python train.py --train_examples=97500 --grayscale=true --crop_scale_min=1 --horizontal_flip=true --encoder_depths=[2, 3, 4, 2] --encoder_widths=[40, 80, 160, 320] --fusion_encoder_norm="layernorm" --fusion_encoder_mlp_ratio=4 --fusion_encoder_parallel_block=false --fusion_encoder_positions="sincos"
Rows from block 3 of the image encoder of a small model that answers yes/no questions on an image's attributes, named by matrix and row number. Rows with one number belong to one channel. Each number is 128 + 32 x the weight over its row's rms, rounded and kept within 0 to 255. All counts start at 0.
After each channel's rows are labels from the 100 images, of 14848, where the channel reaches its highest value: "top examples" is what is common among them. Only what is clearly more common there than usual is listed. The data: photos of arthropod specimens (BIOSCAN-5M). In brackets: how many of the 100.
# convs0: expand pointwise conv (encoder.blocks.3.convs.0.weight, 320x80x1x1), inputs 0-79
# convs1: depthwise 3x3 conv (encoder.blocks.3.convs.1.weight, 320x1x3x3), a 3x3 kernel
# convs2: project pointwise conv (encoder.blocks.3.convs.2.weight, 80x320x1x1, transposed), outputs 0-79

convs0.158 [ 95 137 115 110  77 105 148  90 134 171 125 113 147  75 121 156 135 172 178  94 115  93 123 110 206 139 106 110 160 150 159  87  80 148  88 143 125  76 152 125 195 136 174  92 132 134  94  89 168 112  76 180 145 146 160 154  95 145 155 167 150  93  89 187 139 113 156 125  96  83 108 124 174  77  93 132 124 161 147 138]
convs1.158 [ 91 104 105  97  77  97 152 134  88]
convs2.158 [173 180  99  92 148 145  89 113 114 112 180 119 147 174  58 118 153  88  72 159 154 167 156 163 157 130 160 130 101  72  93 173 191  87 173 117 159 172 128  93 119 161 118 177  94 111 157 147 125 122 150  98  88  90  71 127 171 160 112 134 101 149 146  74 137 130 108 152 175 183 117 100 117 145 109 104 111 137 128 125]
top examples: order Coleoptera (73)

convs0.119 [116  72 126 109 164 118 160 165 135 130 106 151 111 125 136  93 158  87  91 159 142 119  65 175  98  88 112 182 154 154 132 130 146 137  87 149  81 152 149 165  73 135 132 130 162 145 144 171 187 142 163 115 105 169 101 113 211 149 116  90  83 173 152 124 137  74 160 124 110 144 131 144  76 170 148  65 161 110  95 171]
convs1.119 [110 101 105  92 134 181 118 186 136]
convs2.119 [104 120 170 122 121  86 177 119 155 162 103 131 116  84 154 164 115 174 167 110 107  74  90 163  80 124  89 177 173 126 168  94 109 161  68 111 125  98 140 102 142  69 163  90 180 144 105  87 176 141 109 144 167 148 149 141 172 136 130 156 150  98 128 153 149  70 184 124  81  81 163 139 131 115 106 140 169 103 101 170]
top examples: order Hymenoptera (45)

convs0.84 [100 156 142  95 127 123 150 101 164 172 100 133 148  89 152 166 158 169 171 106 137  75 111 144 133 146  90 133 188 129 148  72  89 162  95  84 134  98 141 119 185  68 162  70 181 143 111  90 149 140 116 148 137 145 192 161 102  87 122 169 171 107 151 158 206 128 172 119 110  86 125 145 157  93 104 152 149 123 118 153]
convs1.84 [109 127 177  89 116 152  73  97 112]
convs2.84 [ 99 163 111 114  87 140 111  94 176 158  89 151 165  84 148 167 101 174 170  75 152 130 153 100 150 160 120  86 125  97 138  95 105 135  96  81 161  95 163  84 162 122 172  84 128  93  91  82 136  96  90 163 173 103 167 135  89 112 140 165 175  88 127 159 161 123 121 162 106  93  90  93 165  92  81 142 106 167 165 103]
top examples: order Coleoptera (68)

convs0.24 [103 180 156 132  87 106 158  76 149 193  95  97 127 120 162 167 167 161 173 101 127 122 172  94 167 148  82  89 170 123 165  74 109 159 130 107 137 107 137 109 162  83 131  96 156 136  98  96 119 128  90 164 137 109 186 159 102  90 107 138 153  94 133 156 191 134  67 117 109 110 143 167 183 106  81 156 157 146 166 105]
convs1.24 [120 168 148 101 144 202 105 118 123]
convs2.24 [169 147  96 150 109 159  99  98 117 128 159 121 160 141  89 127  78 116 133  98 167 189 178  69 134 152 182  70  65  91  97 156 154  77 146 120 153 116 149 108 129 187 117 121  69  90 106 127  79  88  96 139 117  91 138  93 113 107 150 137 134 121 107 110 135 163  74 147 158 129  80  92 149 113 115 139  99 185 172  81]
top examples: order Coleoptera (87)

convs0.155 [116 168 109 151 119 163 106  89 109 107 141 129 135 137 139 120 124 120 132  96 141 155 236  54 130 145 123  66 135 107 103 125 131 138 152 124 166 111 169 145 158 163 160 143  99  69 104 118  93  54 106 152 144 113 144 132  55 139 141 155 106 131 137 127 131 153  86 160 141 142  49  96 165 110 120 141  95 151 172  54]
convs1.155 [130  82 150  93 114  85  92  94  97]
convs2.155 [148 135 100 167 144 137 101 128  83  99 178  87  91 169 147  89 166  92  82 171 119 185 142 124 114 129 150 121  94 134 100 158 174 111 170 168 102 152 109 157  40 186 130 173  80 152 151 144  89 124 148 122  95 132  72 102 153 175 125 132  70 148  83 130 130 149  60 136 127 154 102 129 121 177 147  89 106 136 142 131]
top examples: order Coleoptera (44)

convs0.185 [107 159 127 131  96 107 123  89 124 192 116 116 125  91 142 157 148 169 184  92 125 107 125 108 183 140 121 112 173 128 135  70 100 138  90 133 120  79 159 113 188 132 171  68 138 111  92  82 116 115  93 189 158 130 183 145  81 134 120 153 176  76 115 162 187 130 125 131 107  73  81 100 171 118  91 132 102 178 139 115]
convs1.185 [120  98 160  88 101  95 136 108  70]
convs2.185 [127 111 111 145 162 126 109 158  83  88 194  95 104 181  84  89 117  69  63 135 123 148 129 110 169 100 140 121  89 146 114 194 159 123 167 184 107 169 115 124 139 138  77 181 126 116 152 190 121 138 171 101  85 134 111 166 126 157 130  83 101 172 124  95  77 128  98 108 159 181 153 122  79 162 159 110 126 116 110 137]
top examples: order Coleoptera (68)

convs0.295 [ 99 128 128 104 121 172 136 116 160 160  75 151 162  79 174 174  98 167 174 107 155  95 120 139 131 156 111 143 163 101 131  84 115 144  70  90 151 100 174 101 179  98 170  70 157 102 101  86 158 108 119 145 174 105 195 148 123  92 165 181 152  97 163 161 152 122 206 155 114  86 115 108 147  99 102 144 114 127 128 116]
convs1.295 [177 141  93 157 111  98 128  95  80]
convs2.295 [140 179 105  81  91 164 112  86 163 148  96 165 166  97 143 169 104 175 171  82 164 129 153 106 163 163 141  96 125  92 112 104 119 110 109  86 161  94 165  84 160 109 166  91 121  98  81  80 123  92  87 165 169  94 155 139  97  96 151 160 164  83 145 140 147 141 129 163 138  99  99  87 171  86  82 163 101 155 170 115]
top examples: order Coleoptera (57)

convs0.203 [103 193 144 152  97 118 124  81 131 152 123  98 120 123 164 148 153 145 152  99 118 115 224  67 167 149 100  47 157 121 146 100 104 163 133 112 127 104 131 107 152  90 137 113 135 113  98 111 108 110  94 152 141 124 154 158  65 118 117 141 165 102 115 149 181 128  25 124 110 115 119 127 171 116  94 180 122 156 182  93]
convs1.203 [134 128 153 169 197 139 131 172 127]
convs2.203 [166 161  87 121 106 169  98  97 140 129 150 154 159 149  83 133  84 127 134  93 167 189 171  80 122 154 183  78  68  85  99 148 173  78 143 107 159 115 157  92 117 182 131 127  78  84  92 121  79  88  99 137 130  91 124  83 116 105 154 146 149 113 124 104 130 160  95 158 163 133  95  92 147 102 110 132  95 170 171  84]
top examples: order Coleoptera (53)

convs0.20 [140 140 108 112 113 191  87  96 158 134 133 161 152 121 119 131  89 148 147 102 157 161 218  61 134 160 143  56 111  77 108 131 132 112 125 126 177 117 132 100 148 107 147 107 120  76 105 118 101  97 126 135 132  82 143 132  72 105 146 123 154 120 165 125 165 177  72 155 152 124  88  77 150 106 114 161  90 162 177  54]
convs1.20 [154 148 133 173 135 147 201 129 146]
convs2.20 [165 138 161 103 157 103 189 136 121  84 148 140 109 179 101  91  73 103 105 120 129 102  93 133 130 123 124 139 184 120 132 160 213 144 169  69  89 164 131 113 146 105  96 156 136 171 136 160 155 134 156  81  86 134  91 144  86 133 111 131 139 150 189  58 116 116 191 112 166 180 132 121 110 143 158 186 164 125 127 147]
top examples: order Coleoptera (51)

convs0.171 [118  82 105  97 133 126 133 121 154 161 108 162 158  79 138 146 112 137 171 131 176  69  72 175 111 137 113 128 144 116 114 103 144 140  96 144 139 121 156 110 127  80 155  49 185 130 127 105 196 101 145 120 162 123 165 199 135  72 183 155 140 110 145 134 176  76 185 186 114  99 103 107 107  98 119  82 121 100  94 128]
convs1.171 [116 180  71 103 127 113  83 130 141]
convs2.171 [131  79 124  99 147 144 132 159 155 151  96 151 140 125 102 158 185 136 113 166 137  78  71 184  64 133 117 216 164 114 127 106 141 142 120 132 149 135 144 142 120  84 150 139 181 143 139 130 167 156 160  90 130 118 124 142 176 130 116 117 117 149 178 114 158 102 203 135 116 137 176 162  92 153 147  95 149  92  55 201]
top examples: order Hymenoptera (48)

convs0.122 [115 154 144 111  93 100 136  88 167 209  97 114 126 111 124 143 131 164 180  92 139 112 122  90 173 123 106 118 158 127 120  69  99 129 129  99 107  79 139  97 172  62 139  79 165 152  91  90 127 122  89 192 148 135 189 170 103  90 137 144 152  72 122 138 198 167 152 123 134 100 172 121 176 100 103 168 141 127 152 119]
convs1.122 [131 162 183  95 120 138  97  92  89]
convs2.122 [107 164  96 100 112 162  98 105 153 122 107 159 169 110 139 145  69 133 144 103 160 140 166  66 180 150 141  53 113 111 117  97 100 110 121  92 156 109 156 112 174 128 154 117 125  88 106 110 113  73 109 155 154 109 163 135  70  89 167 178 170 109 147 142 145 146 101 146 141 119  74  67 162  87 106 167  88 160 189  86]
top examples: order Coleoptera (87)

convs0.149 [100 173 149 131 106 143 134 102 148 158  92 136 135  84 194 151 136 175 167 114 152 110 126 106 116 142  87 137 185 110 132  78 102 154  92  96 141  77 165  95 176 107 179 115 182 108 112  94 154  89  78 182 154 111 177 132 116 110 129 158 136  98 156 195 150 120 181 131 121  83  75  90 166 120 106 187 136 133 136  96]
convs1.149 [ 81  88 128  94 122 167 113 105 172]
convs2.149 [122 147 129  90 107 139 138 105 171 171  91 138 147  97 124 166 108 185 181  74 148 108 129 122 143 137 121 108 151 109 125  98 102 130 114  75 142 105 162  94 202  86 175  80 143 136  97  74 119 110 102 145 171 121 177 146  60  81 143 158 181  87 144 136 173 144 163 156 134 102 113 104 157  72  83 193 123 141 145 133]
top examples: order Coleoptera (84)

convs0.220 [113 159 128 133  76 125 132  93 144 164 116 115 148  65 116 166 109 175 187  68 111 117 153 125 165 157 120 105 146 119 144 110  95 157  96 135 141  75 123 132 183 107 133  76 136 125 121  46 125 149  96 162 173 120 175 169  50 133 127 151 186  84 109 187 155 115 131 125 116  72 105 110 166  81  93 139 105 145 116 136]
convs1.220 [106 150 175  90 118 139  83 100  88]
convs2.220 [107 143  86  92  98 170 102 106 166 172  99 166 184  94 132 152 116 159 148 123 179 141 125 115 157 159 157 106 115  85 114  86  99 118  97  63 163  97 181  92 155 144 170  93 125 105 106  95 112 103 101 156 160  81 146 143  73  91 163 171 166 103 151 156 185 134 130 168 114 100  65  95 161 101  90 129  93 164 138 126]
top examples: order Coleoptera (84)

convs0.32 [105 188 178 147 111  82 157 101 150 189  85  71 115 113 170 128 147 163 165 102 112 107 157  80 197 129  87  91 173 138 146  91  86 145 120  91  99 105 144  89 179 115 160 113 154 144  96 102 118 125  92 186 139 135 179 139  90 104  95 116 128  86 114 152 173 139 122 105 111 108 136 153 161 125  97 198 175 144 133 142]
convs1.32 [117 150 167  93 103 135  86  99  77]
convs2.32 [111 163  96 106 111 164 106 109 141 134 125 148 161 111 126 146  81 150 152  80 162 152 153  69 194 145 146  52  98 105 118 125 104 121 121  82 151 104 168  98 165 164 146 104 114 110  89 109 108  82 101 152 145 113 159 128  48  90 162 167 163 113 125 140 141 165 111 153 136 114  62  80 151  81  99 164  95 177 170  98]
top examples: order Coleoptera (83)

convs0.95 [102 140 139 109 112 129 122 118 159 176 119 118 137  78 147 164 144 175 191 110 144  90 115 112 199 151 109 130 185 132 115  75 102 146  96 113 124  59 156 108 205 103 163  73 161 125 102  75 129 126 102 145 165 142 196 174 102 102 146 153 151  74 130 183 187 151 145 125 124  73 109 134 167 121 117 152 116 130 127 133]
convs1.95 [106  94 148  96 102  90 159  89  89]
convs2.95 [172 117 110 116 160 144 114 163  72  60 200 110 121 174  81  98 116  80  93 157 137 156 122 110 188  95 148 124  88 134  94 196 164 101 164 171 107 151 107 140 145 161  74 174 123 123 161 163 118 139 165  97  78 129  94 149 130 134 145  88  82 155 156  95  72 139 109 109 153 162 148 121  91 174 156 107 129 126 117 131]
top examples: order Coleoptera (53)

convs0.297 [ 87 146 132 108  97 132 146 120 126 139 118 140 141  63 178 157  92 170 160 101 133  75 142 131 163 134 101 115 171 132 158  93  77 168  57 118 150  87 137 113 176 111 139  86 180 122 117  96 209 111  89 160 153 140 167 161 119 129 142 147 156 100 138 187 121  82 185 136  88  76  88  89 157  98 115 153 110 152 117 158]
convs1.297 [191 138 107 143 117  86 119  92  93]
convs2.297 [130 166 106  86  97 165 112  97 175 172  91 156 172 108 135 155 103 170 175  85 166 138 152 104 164 155 143  80 127  88 114 102 124 112 120  80 156  98 168  82 172 109 158  91 121  93  92  87 114 102  95 161 166  94 155 127  58  86 145 154 165  97 147 148 171 146 117 155 148 103 106  92 171  89  89 154 112 159 171 103]
top examples: order Coleoptera (47)

convs0.7 [ 94  93 112  82 140 143 164 137 139 137 117 162 154  70 150 153 117 149 140 130 142  84  69 177 132 144 109 183 173 128 152 100  86 161  62 119 148 104 172 152 151 102 167  92 183 115 126 117 195 116 128 156 154 141 142 164 170 119 160 168 144 119 149 168 133  72 217 157  88  85  93 107 135 114 122 126 114 111  87 157]
convs1.7 [ 69  97  98  91 152 151 135 154 154]
convs2.7 [113 107 122  74 126 127 133 116 160 148  75 156 159  84 122 180 105 149 161  90 142  83  79 123 108 157 123 153 158 123 133  80 106 136 111  98 170 105 176 106 196  96 169  93 153 126  87  94 153  98 127 141 166 116 166 148  94  90 181 196 186 102 169 133 178 125 193 163 125 106 121 113 137  68  98 142 123 145 107 142]
top examples: order Hymenoptera (46)

convs0.137 [113 103 149  94  98  99 147  85 133 138 150 111 138  81 135 159 150 169 174 115 126  86  79 147 158 126 121 132 148 155 153  72  81 171  76 131 122  68 133 167 157  64 160  95 155 136 135  78 147  92 105 155 165 157 165 193 103 133 144 142 160 105  93 170 165  93 153 126  83  87  52 124 158 113 107 117  92 138 102 164]
convs1.137 [149 108 117 125 101  80 102  86  76]
convs2.137 [164 152  88 100 121 170  85 109 117 117 169 137 155 186  89 125 163  85  78 153 162 187 162 152 125 140 176  88  91  89  99 181 179  86 185 152 145 166 148 118  95 149 126 164  75 101 127 145  93 106 129 124 110  88  82 112 137 147 105 130 106 134 125 103 145 143  68 154 194 148  87  97 126 148 128  80  95 158 141 109]
top examples: order Coleoptera (51)

convs0.66 [ 88 162 210 133  97  77 171 108 135 144 124  63 114  91 174 126 161 151 147 101 110  92 157 105 173 126  77  92 174 127 174 117  80 183  92 121 134 109 127 104 148  95 124 110 156 140 123 116 130 118  72 156 131 132 142 191 101 119  83 126 151  98  85 176 149  87  82  99  74 103 115 132 164 111 113 150 183 131 155 110]
convs1.66 [ 81  83 119 130 156 152 142 156 179]
convs2.66 [146 164 122 124 114 148 124 111 171 171  95 132 154 131 132 143  49 161 148  89 145 132 151  95 113 140 127 102 136  86 124 104 118 120 133  77 148 114 157 112 180 108 167 108 140 116  86 103 110 113 100 141 155 119 173 103   0  69 143 168 176 106 111 134 154 172 160 150 131 116 100  86 145  71 104 195 106 154 142 125]
top examples: order Coleoptera (61)

convs0.215 [122 158 125 118 101 137 102 106 157 157 118 134 154  73 167 163 129 175 185  87 139 111 140 101 141 162 113 116 167 121 123  84  96 148  96  98 145  65 166 121 195 105 162  82 147 124 103  53 143  89  94 165 156 106 168 150  95 113 142 187 160  74 142 188 146 137 130 136 131  69  86 115 174  86  89 139 102 148 133 120]
convs1.215 [141  87 121  82  90  83 112  89 124]
convs2.215 [154 103 128 137 169 119 130 159  75 101 174 106  76 168 136  94 171  81  90 179  91 140 104 150 117  99 137 164 116 154 113 147 160 124 159 163  92 155  93 157  81 138 103 175 105 169 175 175 118 149 164 102  85 154  78 120 156 169 116 101  58 177 107 110  91 121 132 106 133 156 145 166  87 188 156 106 129  97  93 155]
top examples: order Coleoptera (40)

convs0.318 [ 97 145 192 135 109  77 143 136 155 159 111  89 116 111 180 160 188 165 144  92  98  84 159  99 185 131  66 102 166 161 138  90  74 168 119  93 102  93 128 140 174  99 120 102 185 155 115  86  99 137  98 156 148 148 165 146  72 138  98 157 135  80  94 156 135 130 105  97 120  74 136 136 172 116 113 171 163 106 114 129]
convs1.318 [122  70 148 100 113  89 133  92  88]
convs2.318 [138 103 127 140 152 118 120 152  93 107 192 109 101 177 121  87 153  78  61 177 110 152 109 150  99 119 121 159 101 147 125 169 166 127 160 172 108 169  91 169  82 144  84 176 124 152 173 178 130 152 164  91  89 142  84 107 172 158  96 109  77 169 116 110 100 113 119 123 120 167 135 159  94 193 166  73 125 108 105 143]
top examples: order Coleoptera (59)

convs0.198 [100 139 124  93 110 141 128 115 178 161  83 149 152  63 155 164 139 160 176  93 147 105  77 156 136 151 116 146 156 117 121  81 102 149  76  67 148 100 148  75 146  88 149  95 152 113 110  73 145 110 114 145 187 111 170 146 144 104 145 157 165  79 135 157 151 120 218 145 113  81 100 118 148  90  72 165  97 136 114 138]
convs1.198 [106 108 109 110  87  83 134  72 101]
convs2.198 [150  93 131 148 162 120 122 169 102  98 163 110 104 177 109  89 159  91  80 177 115 148  94 162 111 100 134 159 110 147 124 177 177 116 162 170 103 172  97 162  67 145  84 168 119 146 168 168 111 160 168  97  87 150  81 109 160 158 116  84  83 167 117 106  92 129 127 110 137 166 162 162  80 167 165  89 138 101  79 142]
top examples: order Coleoptera (45)

convs0.142 [ 96 150 155  74 108 141 150 123 166 157  73 140 160  93 166 171 122 160 155 109 152  94 108 155 124 150  99 157 190 120 154 105  90 166  99  75 161 103 184 104 184  69 193  96 170 112  96  92 157 132  98 159 162 142 167 143 158  82 127 168 154 110 174 164 160 117 177 128 103 102 109 132 153  96 105 165 140 129 113 131]
convs1.142 [ 70  97 129  85 139 171 107 123 154]
convs2.142 [112 156 132 111  93 129 135  96 165 166  88 130 147  73 141 171 115 190 184  74 135 104 143 120 143 150 118 120 149 112 132  88 108 137  89  95 156  85 158  95 171  87 172  66 144 122  90  71 155 112  88 162 191 116 174 158  92 115 149 158 176  79 130 161 166 107 147 145 109  83 118 102 167  86  79 156 124 140 150 131]
top examples: order Coleoptera (61)

convs0.99 [ 81 146 144 107  85 113 141 129 143 140 117 136 138  67 188 173 156 178 163  79 128 102  98 126 171 129  91 130 157 161 145  84  85 178  91 120 116  82 123 100 174 100 141  98 147 154 110  76 164 101  86 159 148 167 160 163 105 116 131 164 186  90 126 193 143  97 149 116  84  74 104 127 158  73 113 160 117 125 105 156]
convs1.99 [148  96  88  84  84  91 102 114 116]
convs2.99 [179 123  95  96 165 151  96 148 103  89 179 132 129 196  75  97 162  80  85 163 140 173 106 161 149 106 157 114  89 101  93 171 168  98 175 122 127 168 121 122 126 167  81 176  79 138 151 169 101 151 162  95  75 129  74 138 145 141 134 105 104 161 151  79  92 154 120 133 167 167 119 142 107 186 158 117 111 120 107 121]
top examples: order Coleoptera (52)

convs0.170 [154 122  65 101 119 183  77  93 142 156  96 176 170 116 121 155  63 153 152  95 161 138 129 125 110 157 154 117 127  79 101 110 147  99 130 109 177 115 159 108 130 138 165  81 119  80  79  78 129  84 110 146 160  77 147 109 131 123 185 169 143 109 168 133 160 152 162 202 151 120 109  81 135  97 105  98  79 161 161 104]
convs1.170 [120 145 159 151 189 177 121 161 139]
convs2.170 [157 181 159 118 158 119 169 130 145  81 166 117 137 173  79  74  95 129 122 127 130 110 127 107 155 116 122 115 160 115  89 135 150 147 144  29 131 149 117 131 183 111  99 151 155 124 142 155 135 123 134  87  80 116 126 144 126  90 136  97 175 148 197  58  92 142 175  84 168 159 115 113 101  98 155 222 146 123 137 112]
top examples: order Coleoptera (63)

convs0.294 [124  72 137 139 164  94 147 154  78  83 154 101 113 135 105 121 153  82  83 165 110 111  86 168 126 111 132 174 108 162 150 168 139 133 106 162 103 163 107 162  92 175 114 156 116 167 138 154 152 154 170  87 100 161  81 157 184 150  94 116 100 166  91 110  71  93 139  99 104 145 142 153  79 156 155  68 152 115  79 187]
convs1.294 [166  94 107 122 105  76 109  79 112]
convs2.294 [103  82 160 157 145  77 156 139 102 126 163  93  97 125 148 107 178 101  97 169 106 120  96 178  99 106 104 171 136 148 177 144 124 156 100 173  95 144 105 162  65 160 118 133 117 158 157 161 148 155 150 111  99 152 107 142 214 173  86  96  71 152  96 144 123  85 133 100  81 123 127 165  99 180 148  76 151 120  94 158]
top examples: order Hymenoptera (43)