python train.py --dataset="photos of arthropod specimens (BIOSCAN-5M)" --grayscale=true --horizontal_flip=true --translate=0.12 --encoder_norm="batchnorm" --encoder_activation="relu6" --encoder_stem="single" --fusion_encoder_width=128 --fusion_encoder_norm="layernorm" --fusion_encoder_activation="geglu" --fusion_encoder_parallel_block=false --init="lecun_normal" --warmup_steps=160
Rows from block 7 of the image encoder of a small model that answers yes/no questions on an image's attributes, named by matrix and row number. Rows with one number belong to one channel. Each number is 200 + 30 x the weight over its row's rms, rounded and kept within 0 to 999. All counts start at 0. After the name is the row's rms in percent of the matrix's.
After each channel's rows are labels from the 100 images, of 14848, where the channel reaches its highest value: "patch colour" is the nearest of a few named colours to the mean colour under the peak; "strongest on" is what is common among them. Only what is clearly more common there than usual is listed. The data: photos of arthropod specimens (BIOSCAN-5M). In brackets: how many of the 100.
# convs0: expand pointwise conv (encoder.blocks.7.convs.0.weight, 640x160x1x1), inputs 0-53
# convs1: depthwise 3x3 conv (encoder.blocks.7.convs.1.weight, 640x1x3x3), a 3x3 kernel
# convs2: project pointwise conv (encoder.blocks.7.convs.2.weight, 160x640x1x1, transposed), outputs 0-53

convs0.507,079,175,237,166,224,236,192,220,249,172,239,174,178,227,219,236,193,240,250,214,181,234,224,200,242,211,210,138,171,148,214,197,152,144,177,208,169,172,194,226,206,252,181,191,232,185,200,224,211,172,229,155,170,175,153
convs1.507,087,194,194,183,201,198,194,214,276,242
convs2.507,056,220,206,250,231,212,204,192,156,257,202,162,194,238,221,192,150,231,163,242,166,205,219,181,174,193,206,196,213,213,204,196,201,178,223,143,216,216,198,155,170,195,213,218,200,224,242,132,135,172,196,190,192,243,239
patch colour: black (46)
strongest on: order Coleoptera (46)

convs0.150,125,232,186,184,185,190,179,175,165,200,176,160,173,226,241,193,198,216,214,241,165,169,215,223,218,257,253,207,231,213,171,144,208,195,166,164,186,168,230,200,190,158,155,209,245,263,182,216,172,199,245,229,186,196,235
convs1.150,120,165,170,233,181,169,230,226,217,241
convs2.150,153,237,188,184,162,192,213,211,160,191,159,166,179,224,225,223,200,207,224,224,183,166,216,225,243,223,221,209,245,220,168,172,218,192,206,148,177,162,210,201,209,158,143,233,231,262,168,213,184,196,254,223,187,191,233
patch colour: grey (87)
strongest on: order Coleoptera (44)

convs0.631,067,213,193,186,179,178,243,235,192,191,177,232,184,160,163,180,256,153,186,171,245,178,179,168,167,178,178,246,181,227,194,233,225,230,229,239,189,227,157,234,234,192,218,151,164,157,180,217,221,223,195,230,233,180,185
convs1.631,100,146,215,205,152,239,224,184,197,216
convs2.631,040,214,194,152,175,194,209,231,210,154,180,209,149,208,203,281,223,150,260,165,232,178,224,240,258,189,198,212,241,215,164,199,212,211,193,200,176,230,187,219,217,231,162,227,168,230,166,258,212,217,221,215,169,189,181
patch colour: white (98)
strongest on: order Lepidoptera (25)

convs0.354,141,255,182,192,124,177,207,221,138,186,132,187,133,201,201,191,215,198,196,209,201,138,203,212,195,206,209,225,255,225,145,202,223,211,208,194,185,193,204,205,181,139,186,169,202,230,162,204,202,208,215,274,197,204,220
convs1.354,128,163,211,232,171,192,212,224,236,252
convs2.354,125,214,178,182,162,166,251,244,142,186,162,203,161,187,162,208,225,153,197,188,222,157,198,262,181,171,177,243,269,240,178,224,230,221,276,198,183,203,198,210,211,177,170,197,173,212,167,212,212,222,204,240,199,187,213
patch colour: grey (68)
strongest on: order Hymenoptera (60)

convs0.262,087,169,246,220,222,205,173,196,249,246,236,179,254,218,232,221,176,209,177,219,179,249,192,168,201,210,218,203,124,204,242,161,150,188,183,128,183,186,196,169,189,222,178,228,222,201,247,201,150,190,211,162,229,241,225
convs1.262,076,234,242,213,205,229,184,180,251,229
convs2.262,055,185,222,209,234,201,241,181,161,229,217,247,202,157,201,135,218,173,213,155,246,213,155,209,147,213,214,168,210,173,239,165,188,202,216,150,164,255,115,169,194,197,220,227,186,234,219,206,189,184,221,172,242,223,230
patch colour: black (78)
strongest on: order Coleoptera (77)

convs0.529,115,173,253,200,236,244,180,202,257,210,253,181,194,209,230,216,187,253,212,222,183,263,212,178,214,214,217,153,138,147,250,181,140,154,175,184,177,176,206,173,196,240,191,212,224,193,240,208,180,163,222,150,195,246,175
convs1.529,089,233,245,169,236,230,191,213,213,238
convs2.529,063,207,246,221,232,237,209,197,157,243,198,219,230,202,175,142,185,182,216,191,204,236,192,199,121,216,210,145,181,140,232,201,163,153,214,158,210,273,162,169,200,177,298,187,158,191,227,156,169,176,185,172,203,242,258
patch colour: black (55)
strongest on: order Coleoptera (97); family Coccinellidae (29)

convs0.580,100,178,244,179,226,223,208,224,242,190,256,181,184,229,208,275,180,246,243,208,189,240,222,214,251,195,199,144,164,164,217,194,152,175,197,188,165,163,189,206,210,260,175,222,220,169,213,225,197,190,230,154,182,186,150
convs1.580,088,174,179,213,211,243,254,219,235,219
convs2.580,047,237,178,211,229,208,190,193,124,249,212,157,207,240,207,149,171,205,187,243,161,215,210,179,189,217,209,168,217,200,208,203,195,198,213,200,224,257,181,173,163,165,253,208,193,233,228,152,189,179,217,168,194,212,252
patch colour: black (54)
strongest on: order Coleoptera (80)

convs0.623,104,181,268,175,218,232,197,215,236,194,248,181,188,223,195,239,194,236,227,220,181,242,225,204,229,208,216,145,170,144,223,196,121,152,199,194,161,165,217,199,203,265,184,209,206,163,211,225,197,189,226,159,179,208,177
convs1.623,083,209,212,224,218,227,216,227,241,260
convs2.623,051,192,242,195,249,243,189,200,176,229,219,162,194,229,215,204,158,240,202,241,159,242,208,154,158,199,206,157,204,148,215,191,165,156,190,212,183,243,191,184,162,231,261,178,194,203,223,181,193,162,211,167,196,236,195
patch colour: black (83)
strongest on: order Coleoptera (82); family Coccinellidae (30)

convs0.409,099,156,217,251,252,204,164,163,262,247,250,188,209,197,217,207,182,234,176,217,186,280,199,175,191,210,217,196,126,204,262,195,192,189,165,202,221,174,204,168,156,213,203,198,218,181,274,163,189,179,206,162,212,270,185
convs1.409,084,226,229,244,224,169,159,220,177,222
convs2.409,081,207,181,173,188,175,282,254,147,193,196,215,151,179,148,200,219,160,198,182,219,192,178,230,165,151,158,209,235,222,187,243,209,224,273,189,138,253,160,201,186,199,226,148,149,196,199,196,199,207,178,210,216,187,200
patch colour: black (37)
strongest on: order Coleoptera (61)

convs0.459,087,192,258,152,227,233,208,229,245,185,263,174,152,218,216,266,191,237,251,212,182,265,226,225,241,209,218,168,169,161,223,187,150,171,181,191,159,150,207,201,202,261,168,211,226,186,213,243,198,188,229,142,178,220,173
convs1.459,074,238,208,213,212,207,226,220,244,256
convs2.459,078,184,232,213,235,230,203,179,177,244,228,169,199,231,216,206,158,231,171,239,168,246,202,171,206,190,201,162,185,182,219,190,170,159,197,141,164,198,225,153,151,230,210,185,205,209,238,160,145,156,207,167,203,252,183
patch colour: black (88)
strongest on: order Coleoptera (81)

convs0.268,080,217,179,129,175,189,205,255,147,185,181,185,116,221,197,219,206,208,238,212,188,182,231,287,194,205,203,197,248,197,188,202,221,203,214,202,162,196,246,193,175,196,189,199,207,202,155,250,201,222,199,220,161,211,179
convs1.268,070,180,176,179,176,218,174,164,168,148
convs2.268,096,195,189,242,214,178,216,183,232,205,216,249,229,147,171,161,219,167,156,156,229,216,151,148,171,175,182,210,163,215,211,214,206,227,211,231,233,246,149,207,214,197,252,178,154,181,224,175,222,206,167,188,243,193,214
patch colour: grey (60)
strongest on: order Lepidoptera (26)

convs0.306,080,166,226,163,226,225,208,224,234,164,259,187,202,224,202,239,196,230,254,196,188,232,223,220,237,198,201,152,184,162,213,210,170,173,188,231,188,188,216,239,219,253,194,230,209,159,197,244,233,185,224,142,172,156,161
convs1.306,098,172,181,180,191,231,224,187,262,229
convs2.306,061,228,193,253,215,199,209,170,155,260,205,183,220,216,203,179,166,194,139,223,185,190,191,174,173,192,204,222,226,229,187,203,224,200,235,154,238,246,180,164,173,182,223,211,181,235,238,127,150,178,199,194,216,228,244
patch colour: black (41)
strongest on: order Coleoptera (85); family Coccinellidae (31)

convs0.99,151,176,234,158,230,213,219,222,232,180,259,178,146,228,191,242,193,217,237,213,193,233,219,255,233,191,197,159,186,179,205,205,164,185,213,193,136,175,217,205,178,274,173,199,202,171,206,239,196,204,215,151,175,197,143
convs1.99,135,186,182,226,187,163,192,252,222,246
convs2.99,163,197,242,191,216,235,196,200,178,235,197,155,181,259,218,216,150,238,216,248,154,213,238,225,200,201,203,156,203,164,222,191,168,153,200,148,161,169,231,163,168,212,184,224,219,204,209,197,159,184,207,180,153,238,191
patch colour: black (50)
strongest on: order Coleoptera (37); order Lepidoptera (25)